Weights of a small sound classifier.
Model: 3.02M parameters, widths [320].
Training: adamw at rate 0.0022, 18300 steps, batches of 128, held-out accuracy 99%.
Rows from block 2 of a small sound classifier, named by matrix and row number. Each number is 500 + 50 x the weight over its row's rms, rounded and kept within 0 to 999. All counts start at 0. Numbers have three digits each.
After each channel's rows are labels from the 100 clips, of 14976, where the channel reaches its highest value: "top examples" is what is common among them. Only what is clearly more common there than usual is listed. The data: read English sentences (LibriTTS-R).
# c30: last pointwise conv (model.blocks.2.c3.0.weight, 320x320x1), inputs 160-319

c30.82:454342501515529454606514502485426479516534510473547497450548563505475488493491491570443510451435505545466410470562602421501485497431506533532619479443473587521482475523628479485408477431496552462469586543555453541509540496504529515551602525497543654522483493557503546494521547422561500442491467441590463519530581431476640573536346451457543555583509490473411537479493520422565481454499549508491602498557485530533432542506584509498494493397515525489498479498480593510501543497527402
top examples: voice: female

c30.166:560520398510419530377440495531464419583579567474431497395482393477525492537563454364472497522528479378457498437482384561418544422554480412508356529480432384508497405429491430497549446574551390520341424425449530425418403480438426555511420477467506424418514468454436478545418464456530442496559523527478441471477440478493440460444527445429443404516442472487461460556497478491543439555483568544477432574483516400472498466578464450438461439524572499487563537481481408474452498516484510
top examples: voice: male

c30.127:516444406488489497481500541469452534663566516555455558483532462449471460596547582480430556449486483629431466460447524480579417438463448456496506428530495460536468466610523456544477505493577623464428537659510408608458447536538493424502601520520463503471492474440524467505513483530490521625579439592499488585452439527409468465508503533517477682569546456696553420489543690521484479576602469462539413490525512512470576474447463494522463520493429515621457555640523528497483490499458517
top examples: voice: female

c30.184:481546495540503513488497537551565514520470525408462390410589413510543569524487440545484487430460499452504519491490432531483517488530543338498574416607527534500572427467466459518507475527474472525496497444452506436462532484513480465508477513571558392488455440459567452539489449480410468572491543593420457489459466571497419449506563643469510454491505486505639461544577541488508422488533476434641446501560494498474590450496430454486619552528488492536505460536488444572606452507452514
top examples: voice: male

c30.75:474434499444488445590472548498517535627490469551450530479449533444422428565503569479465562421498480599409438444407583458561452470412486444491508412557461493551440463563583413549479546390539632498401546625499445601413544584536468384547570536539386506473466497471516490468492499514493511578587427578488533581477503598509486522529515544545474663514571490631591492437487648505477439541572454431528461449521496501492512476430441494561461475488421556647486571632526541476517454514467574
top examples: voice: female

c30.163:498520446493439500425374473480532447551542554441452465406529359430503475528530410474421400533499454374503539441486419533430497400530472378508464483530478425435542384368407438418535376534525399432350437403466547366392464427485439513495413443501524414446471432393491422528389436403473395504552488529439415441440407508488412431452487517405459415489435450465522468535522462495514408523444517480543411541530483398435504451533408415389542431502533449467532506459455404524513473533476443
top examples: voice: male

c30.238:534446563498522502484494527564432420474466383497492532555525516565551504422510456517567496467421507491476454528537459431436459524483508538422521581428468572533487590507517547511569556462462505567588517478533442476567508527409506499550512426500362478482438514543468570511477536541448441473482476441470512457556577568560551526509660462512503424522468533434519492446384447408426520490439395508387551441476575471475421461441510524515499607573398490492456391453443563421517493504456584
top examples: voice: male

c30.271:466471482469465507585582465500435483552526492484510528438577507481490511487494530516408425468485538532520452493557539462496499519439406532516534482461446500461472516461569445453414434459517567414450574568488480479537503508510483474508547498478551544521502484527440458518562445476553566458545526478548478558434523477445557546541390446572481600462566431519471516456523580430573468491497550486526521513544520582541461550512510515580465472468525537561506523561517553528505582429579470
top examples: voice: female

c30.266:498469475459457499497543497481503546580536455544441500497500455497514540595514611515475536450463526642396425479454509477585417518454524472491481460516513471529429516625534448574563511461528622489500558659541387631499460508554505502550587524546410522528435468440545436564632443507515586588565521556473532605427433531430452470521528521559389651495569425639540449471570645509515490582605514378499400556470577630553549471532442476562457576475478491608546596634524507469490462463491532
top examples: voice: female

c30.295:489467549549450509455483508413508509468444500639499413465589465487469492489428586523545569517444452531552542448520485520525552455492522473444420428527576466485518563520458492611442479523402554504518549532501518568408474600464601452490520493493529477524439493449554534621456527423411473463488486514478460461521451514503429464456517567429504545518397526494566426495561417544513483467402417505562434456567435447432509419398416369379551547534413416420438501450464448548490418516420459
top examples: voice: male

c30.34:432465570642504454576480476534553576470473437380543455490558514526523598517524481620443502469441520531562597511535505468539489461518552481489600416585521605449551429492508478453413418476474549451469514487531539515482554413527583526450554485537549575507425487554586515465477544409467437488449455478542452474506469479423478548501428582484576505486399547439559448414575459471464528405403476415588534432573524462437533498420527468427611467430502396446406518428438503502581402528446407
top examples: voice: male

c30.81:471511476527521489499441534477467492443441548494506408575523506488557468505441502573461465501404449486389493423405454488490462465568455492493565450643600463497498470486440485489542581481490460487553421452462519464409496494491560449573459432456552443441529455480665441466415440539430410469514429506502475453453551518505492481502538550492419474465445425441564441508648447535442550455364408416568510467545429418406598435437460495500457465543444449471456527458435611628606472470492478
top examples: voice: male

c30.135:522386398498545498495543564518413438446450481543562555539518589505464474440416497415502487449448499460390347421579472448492468529480392594514489575494497522553468477552542471525478544502449485514516533509464453486587478557467526483549482536502433473548509484634425489417544459510606500435458530391540476478517524415569549620592480440502508474480503496438408583461403462471470461506457565572424528530462409566586445604557596599499497418460579595470577524430451543429427560462582533
top examples: voice: female

c30.239:492420519399486496519518560445399473468519427584466504520525541462484354456473474497587524503446432502446358448537491471467465545518416552475517613441470502561453570537568519520575588483482501561556609500497442511522496563440506400551461460499469502521452516537504591407411516552445508430451502419460523474581636454556613533525598448531496521466531525455436571485473458459455488432461392570376602394395379422473436436405491489533483451495413559464433445438431594419487521474507580
top examples: voice: male

c30.101:500466509549552443482458541536427495464452453531532541511491478549585545426385449544593525455414464529445420547530478428475490575439507507450523622437394550559478535501542562544571595442430500579569514539520430496563520544451391524612484471508377415509411492611463548458443472605531426476447443462469488452542584481615574570579616478490484479487474498520449574426387463427475475439472502581372541436390556442478476532492577564493514527515471541452470455480461575466462475472447604
top examples: voice: male

c30.10:524428464423522445495436469463549535462575518503436395396465530450467446462482483505549519461650452485549417514388547428446600449457481427484511458496497579466398547453436450493564495440476441524426472460507472481375498526480589548452462483567481527519465574434498530469480577506438595448476508395406595532531502511512510435566447563560584500496666584503506549513463504578486506481576463590503562450389439484505454501432479473619574466495457641515471452479646488486511539490573523
top examples: voice: female

c30.183:517506586532455502493456422469571526439446518470501374503516440484524538465460465549440456490435493498540590477490449492490514420508549488497471497578537451410533465466452501415526455485480492422500510456503543477440507406485552508457501437471557464527467463464622454523448500405427425492506469484501441411430434503455400446521528539464493520464380481464523465453644398560465497466396453383545450448567475427429546439441409389395509524490489390392421568398409461608578416528427422
top examples: voice: male

c30.171:483431493548575543543645465504416448563527558497596534558558579570482496476507501506437412519565566436461398464555535539468576595488486567554472519498482498463563507456448522445469517537536461501527480499496514426549481529520472462464509496514486472608502481601433403511627424507560571425545582445573528573432463517567488608517395500584492471441617435494510581528451575483503489565481538515510450572526449655610419569567535546645545490492538595607620516543502476487480619442591494
top examples: voice: female

c30.255:585430440497541522437511462522463456579622582482547551498512529481436454503572477391424414534576505401480371403538478553459555501462428558539442557499415418452517452429457485447509497558557448444430466462477576423517415506504430529462475540510466458518473472571402442505521428514578557376563532419558503536464471459544499577510440449552455419463572447470454548500442486463522476556444608573465454558517427525536392545584548523592494433477586589535577532469479449432435605463561542
top examples: voice: female

c30.251:492452551503437426497440426474505495496541546509452410329567451495461514473454509589472468403486499510535569504542505396481566510450520421498483381540537517366504469411450423465434352409486521384465496472531548479387513453496595470437556456511675511554477497477547482508524494392477439468485470457492445455506484451421539461575412537395512521460420525439502505455619439535548439426449506528608541429597537501485535487417485482361554568470487398429423540441479470621551414502466377
top examples: voice: male

c30.219:516590602558619533526571502468510362502474477386580565507518643509495514436548480470436374484507579441446542584458480529486508519580535504509535438503536553434546588433429549415452442521544509435619474504514507452532526378469502484382512477457427493570534435553472487556579453531543516509520535500561507505489544526555499592490557490590471432486520440495547538496449518500467478557513453399493522519504450575552505543528538547596543633542503458528549498522432513466485551507550530
top examples: voice: female

c30.43:468377448430448490497499526413438590573465474575465505517472472437473470603440615541502597529411458661439498457511507536666453462522461515468535472521474464569419440683504461603487574492443662522426547645531467690456460515579475466561616615536472534490443460447569505557502479425465542491426474472473438507456456460447485435472444504462436628542463465522501437464602521505491467430499437454489449451458566477473524448419429434420519555478431444510423544482474463505482470494424441
top examples: voice: female

c30.119:464435436456500452503472535478430529630520451589439525468521497432442468595473584498447540434449460655383395439403513450572458425441443474512512391524535482554435527589599424556502529431526626440473587666533401626450436542560507420541610558530373510467423456461528464478527471517495553557552450585483513590439458523423466505551513507556421668507553430636507481459525656521541446532590484402535407476524444539520522475455435471556448520440455505608484589622508502477480479486468547
top examples: voice: female

c30.222:627524520427441456468506453501605529450496555504462359481355458528574556432491493613369504443460499483554561491492461464466473527416525453441561457535537502432478472446434494406528461469496490510461513478540444495496513463479487516538529432435489527509470418383469487504548513420443446439503419468459432426386454479434493383503510472447524497481445396444492485474516417530482513437459435449464418440483545518500446460414450484457386557466438454451448484479444488554518421469443406
top examples: voice: female

c30.241:558521485512481556472509567477531437579509526418442618435501415440536482532600465395481492473521532435433497466428438565490489416531518437553441402547506438525495458503428549527472462528594431497471444499464457449450508492497418460482404525538478436475493487501511494555482484535527504661594566678530495561493509578537451538459610550520435413574489510637575508536519597474488425626617516436523468559486536493521596516546501506493495570558506475599563447617478485500554521540541585
top examples: voice: female

c30.39:425483485484532460530488567494372471458477435517520457549555484561538475490465449616670552435363488525434423527534537397463415539477494563469550549414445594584435563515506544552513601416446482617536535543527454527557578580463441495545502508542456546510425496578447640453451525562572448456434465417528453467575626471530590565533543411487563506548491524493452517469413462435522502444473512511353593475454523430482385499516587531450471527490518529463472492441459582450458438602421567
top examples: voice: male

c30.58:553503545496484537481564419544544431517523474438492526471509493514527516473557473473425428468519562433410478475436450502457472523516552455503432464477507516397528488414354503454474451502523472470549403470442427442516485444468453492454426440490439426550454444485524422609600430542516545581563573572458551549424446569542421520478568524602409434423554442546588481457486575541467447616584492394503439558429517610561572479555439467595524628551509492605572481594478484484522563440521567
top examples: voice: female

c30.181:468452453473501468542446480497601542429410498465512381410538473533512519497411498559540545482558503482552445534516600464458528481462559474446626436551498581495551501466422487524491497489433463559431447457530475492462524490488520508445474506615505499572455564482543517486555544472448533548411460509344539481544487594506477451564437671452546462523608622461634566557526514550467503440599444481545551486416444557584556521488450474493680514459481571494524437495594434515628397511527445
top examples: voice: female

c30.220:450552587315423442555498572406418438459416465530447486528533480494528451454435521502667514443542475526572508613551522446475507510495475583497466513429469544570386579550482527587514559419442519584563546527503460518586585538471537455520485504502512512525511561475406591411517557568538498484469379454472528445615588462427588437570502404476557519573517605499404502533422453492510556463534493591372600491429499491529434505508557581463470565403524516443487469445521520410424465591552500
top examples: voice: female

c30.284:481515539502500558463636451476467419473509528488490500515559480553571589407511461495469380526457581430454454556498409531466447625515534419477454579496477463424537509417374529439611512544466474530549460504458463427522477436427466524540442442398508492564513472490490421605662422439507512394492543365495467496457448406570474500474442481471400494422504456452450539521465500490542498581457501497455424606426505686599419488586483499506539580545511459484604452504500470489491512392525439
top examples: voice: female

c30.196:378490476395481459562496561465389432471426445503495469560550518545497449483395469495704567434426467509484414554463559431479460549424503602436481597428418555590471548524532563574538600460400473610518535556515416537574591579473429458531496530518483511514453529539415583427458504573593471438449454423513473457577613456488592554510537427482556493569506547484446508529394455448527518461495531567362597472436447437478411500536579573467509449479565549461491551412510547425451446617471578
top examples: voice: male

c30.217:509455457526502480510592443505456516561536542527562547502535538560491520497492575517374442491512522526474433446513526487520510566416470518503501511461501486472465500512568472459480477474512545435456524557507483499513457510551489503526521522495488460551501422538417365526566375448525571410531538457528475537380404457506454552504379447532427554396535374540429559458451564491541440509504531484477394519519529587561406547523497488551501472451495522537538489538488462479437574367503439
top examples: voice: female

c30.194:502479571577488528463526455462598553407442547452502404475551471489572584461478505556451539493403493505571556483543408547504496464485561427491503456584572500459499499493467513487496494525436511427567530415476495496429483461484587488459463474516519443533418472458631473565484494381394479512485518527446471417442426530471371451481526585439519510478417525459581428462594405516451461487393432408594428449595496474435536435412411364388585584503401400392426459423437441578546374511414418
top examples: voice: male

c30.98:554608621446475521545532484557547414434482479505436500532470549439488511369540497529473407507478530398489542557440485514469500468534552508458491491418548513420489551411371547516465516528485452499663416444431477413536605498479477508469378451400499453499479469468488510583498449579460458495557476501482509453496565474461484458495581357595449424481435451506473470499491481534466511544484430484434513504512514492475489475499473478557443602494449480492500416512401558508464531461518541
top examples: voice: female

c30.198:551381406562559540469555470532462452573594549512596547500516532531465484484546497412424452515571526432465349421538483550455566548454497555533440563508421462476565465466472505466497471551539457448425474465487539443496439523499418526487478516524446446541477480609399403511558434460571555390547559462552529534461420509589449620514434510526481405460596442498475577495406501464505443571457583537501430542520446577561372562575547501607542431491565591553596500492532409447454593444586492
top examples: voice: female

c30.56:437411507549618441554482502486508459471419453413633530579502600575503526438427457617446534458433506497433451456533621444513485493420523603488681511538510674528500440540501481431370489411461494501485471517567463508519526463480499475497563504564456561545516517645520552353490575483551469464397459444584500505533557449540555640544431523501615478507512526486478561433474476460403532473407467416445604471527490517527454570495593563493584429434485514481524431450488587482544474491473448
top examples: voice: male

c30.177:466564583343432468543528533466407482427442501538467495549523513498506529491459520518644513510520513535545529638527508479495484549511524591436529512448514531523422604522435550542512556487454515534629491536490509527620568510496532491457512554534499504540524574461499571454596563566491540526458407476470559526586566450449552440558467451438499553572548590552417505543486515495517584491617489560414606532437536570568500489516520567474502631417506510461506499507547502448470440570537472
top examples: voice: female

c30.73:555562475478487504370412517551542394629586550443464557498468445415468416566575441369438428559515448362447559426471384539460512360555420461545403491480501403483532435390474445459520436544580430459409422458410579408464404459485471516498430493424486441423522426479457454497399430522571472522560541541536434502462467451524488496458561393466452404478437428503446463543530484483548486557499577538429466573468471401459536512587522527465455484550622473493570590505422466467478500528482559
top examples: voice: male

c30.265:548506405557448533418437480528469429584571537485474499359531435486522504523578464380464479509518496403486497465509405551417550458544479425514392518506445391473530412424497444461516401573557420471360494434489536419418426460444464544465479467478515415438517464440451440539424468419528427483558508534473447449469416480500405485424491499431455423514445461482492466531502465460533431570455573510526409581498522417464484488595446427446503418488569496471582539462492402492455510519492480
top examples: voice: male

c30.44:508541498485510471434475489457595461527513506499508541518525573461413470514549492370434420544517493428473593472439495492476451471566469473535498443512582458437502498402409533473492450478572486461533396459439534459494474488509552517445430482452541480521562470493530455492489418563556504572519471576564519526454498494464515518480532463570445458436481433521487453425502532596452484551543513535521481505508394475477596560514569558536444543486555524506504516545466559521495498517505574
top examples: voice: female

c30.259:453580557412503411502403540405537511478458480429499474438464572461459449588479483439528514565501448486499622518501480460502468480653470470561507416490521527539475490499499441521451478463525514557469485499497592535501485456501544484438526522434592611530595527502558556401459558475593420521417380504566459474540557448388614493505426460475544516612430513413409432525568466531560500406458553503486534491496490425495606556541603622410411509480619484435485622434458570506506420675434484
top examples: voice: male

c30.186:570523476499452510429464542462584539593507497488500570459435497425507428575484544351431556518553434488533618478436465476562441385552464560493403502448515450522548426565507497543404499502567482500421499524487553526447463455573477502414463541474498533454475486496518482473405507569562502507513447463573500470473459451458470520429471471493491506565446488506434410516533474540485482524492540476430460511497537404441567531537514492420474464456573478453525552460502516482458423564485529
top examples: voice: female

c30.99:444408480562540558426660520431465479507437528550590537570510578570508532495446489478520502525564583470441468492555466528551551599544514536524424508533497509505529533501447541532505613543492529538566474543502517516520455574544517451492565545596461503644509558562547472457651504513513592536469576487528578616506436617593427583496534563586494532499696561562585614527466648515412491555562469487529432553460441669599540532541493498685508555563506635633601527558573460468570582515592583
top examples: voice: female

c30.130:389484494463440476587502529462386567583484480544441511507478421455481532594445592534510551524494482613459494532454564459582445457501489516496546453513475440538425487591563492558546533475501628492497576650546480644463522500541492482511636523538532556518486504391537477472614521480507527520491435502513500558481481462399499379498422513406469663544525485605475433509553588467553545513549521458544484525554526587510522458500469498462466542495474455532461563566536494504477432545465420
top examples: voice: female

c30.313:535503365525427521403433497498463431565572561492434502384504400467506484521562447418452467514507479394482475444496412557419547441537477387508401519499450409487515402413474431489547431556549386509337438416464525420388424486431420540505439448490502388431487473447442449547409467425504411484564501544453438455467424486490424464451495492410455399509450472480499477529497467463530426545443546519516412564520494405464486475570444441434478405496542488479556493466470405511465501497492482
top examples: voice: male

c30.93:496338438583598520469573500526505468508494507501675501582538568598496494452464481553428448491501547429499408430564540491480556548455550588541512531539486535489627480475486565439393519532504451484516509470519530422516472522504486471460520465560426484579504518669445452480567496472577521409492557427590527510499453543601460668540432613523567417461582519460612596469417517506413507552439527467568492543541393605568401584548570527597628462537533589561611470493520448480543574449534490
top examples: voice: female

c30.95:507590501487502524494573407484509438394475511536535469544525543577570587408524496542471439511464527423474516559482485493452419595496524517440488534473508490428462560490345511428558518521463424485546387498470469464559504464442466548502455445400487435579538457500434430570647446465449493440493502408485464484439419411546437487469507475430398451451472438447461546516471484518464531549519439397428401567469602661577415477528448485443519562547469394486565438511490420479450426454427430
top examples: voice: female

c30.106:431497505468545423525456495483585554489480499425495451508565518491492516498454521604406475489433487516540575503492575423574448472477499458523648396604540564474503378522466477435381443441454524474468468492545534498430520424546568514462553508503571557546520474548569488455467486455472406491427367442530432444482553428438548514562347577460528515449422507443526498407576478530467531379404446479572571393589489472469556534399547512400584399386481444447403487461443561573567481476530364
top examples: voice: male

c30.305:487415460469503454534469483438589528487528524477494420362462525500486453470428521488527528460610498490592428522430607442460590466378575472498555465472470583518514508488479485490541485441448483549409490501543459515415530488511578540427500508592513551529467581436494514427486553461473567468417447402400551512533480450481506440539349587462551512511642588506483573526484515565479495449621494553476543472398452490543457522470474475538609471428498623492501492491641440469537505471587435
top examples: voice: female

c30.258:535468366516458518451434475518491453549524558486443450467500407522499508488559478560401486465472482403512463410451473555420559430488502390475453483530521475483515409446483501474580476588493390521371410422495458433336472498450450549535466420504488422465459441422479472551418509383407416445553498493431446414453468487471435416492444522370541386485422445453520450512508454480492480545379474465566464526571465396441414435487429416439519421489428450487500418478454433549477484482501420
top examples: voice: male

c30.298:461432496557530561491675453479425459486501560501598527553586565576505547462484529472448435546586584466458425478577464551508572618534508549496452537509485489462553523490432547481498543565496480508549457537488524451553455521522495506527543505524519461631523498579489403528675438478558568420489592387565516577441431519581471591505395511578492468469620457501467584522497592483472484552503533528499422595511462702632462577585546540628554548521548601594630484533529463516494622473599476
top examples: voice: female

c30.128:477468456382454416538483541481484522611557493517440559461497462443500497579491548532487530483406439608451442505444534477558428505408457499544503434412429438576426515596605458538502535413557621501416603632543439593500498480535457491551578569489504550475463458439507493469533446542555562448516397458525470512422553486355551448491448461534443597531475407553507389466535522463552501456503549481477461454499644521471476481499537545436411527403499439489431567480502579479467434510437472
top examples: voice: female

c30.215:509499529468533487504511549512529567583493470518445556465419583387473496582493520514461531521515499598406486463473487525595502436479443475552523410505486482497435492533533489488401487441507616419514567588551481581542468529532522427533601549520402518495482497472581508517574475534533542630527503606484504612473550592490547484544634556608454589499551470619559512496552618456528379516615478433523502445456553564518601485450504534572453649550460507611445564593512601487579517516506606
top examples: voice: female

c30.100:503519520369461498512506561478456467493491508537467509522468526469532388527490546465535538475487454514490494463517510457452545472522489551505421470371447508593417548571574485570493544512484501554555558537511462541519529550465528479502503484491517608558463527461416580385463565486534521454441488440554485459550562478416617486503492397552570517611475531436426445538449425479575515410447493553347575412435455436477427486434562530484454519477474509439415497401478547409397492599503528
top examples: voice: male

c30.86:498526568463533516475569458453565429522497444483480554520507579470501508478550457472437370531490553412425464511459476540488461529612496425521504465477563491404467555380364514434502469537545482479623408469432481421510493421464535476455453487432471492572547441503524465584608424584557540577525582573505519562451498482514524519492606469610410488444508435537506516454487568535479500608557484471499496578459501615572593544552502535586498638557526496568580543572428533438489544456552597
top examples: voice: female

c30.94:531523473418407469460399548504524425559566548479451492438502425470503445529521487369550503515526452462572510512528493510427558412557458501514357566460457460567456465523509501531540494506506460548425513489488547485527512504493489536509496507512522527457479520413396523464427524527551479500502461481461474463527511456437539402477451435460554498571509535491428444557459467480541514523528566627457534526454457427451455465562549516439500449463577563476534546462522468411440481580540519
top examples: voice: male

c30.112:465380483540579492570546540508414463471519487510577509540549584567473462462459458532571502486401515500440313495550592484492451554428453603485527614462449556546504534509550535510539582475459485546511547516526503486592547555498444472548503518558451491533480545605452561433520523526532512408484521415517552503574607478572597596557517510521557484504574548484452583502388520456490501509471505549455594495460422535537416552520563559557552442491526600531542481490497566415477573512556556
top examples: voice: female

c30.37:531404423560540500486454539545491458509516530540453503361547508511546469492549476516589513483540494456536460481516486552447589460558555369513485474507519563502548527469463503541478419530513431541438505435497504451404485568485512482463490439528525500473480554436500549557438557385498477474524506566425529473550455534403425475405466603490601454576490580498563437508517448467515435528446512549625503522527529429453503481510449425497602506451478500481517467456518393520479493514546471
top examples: voice: male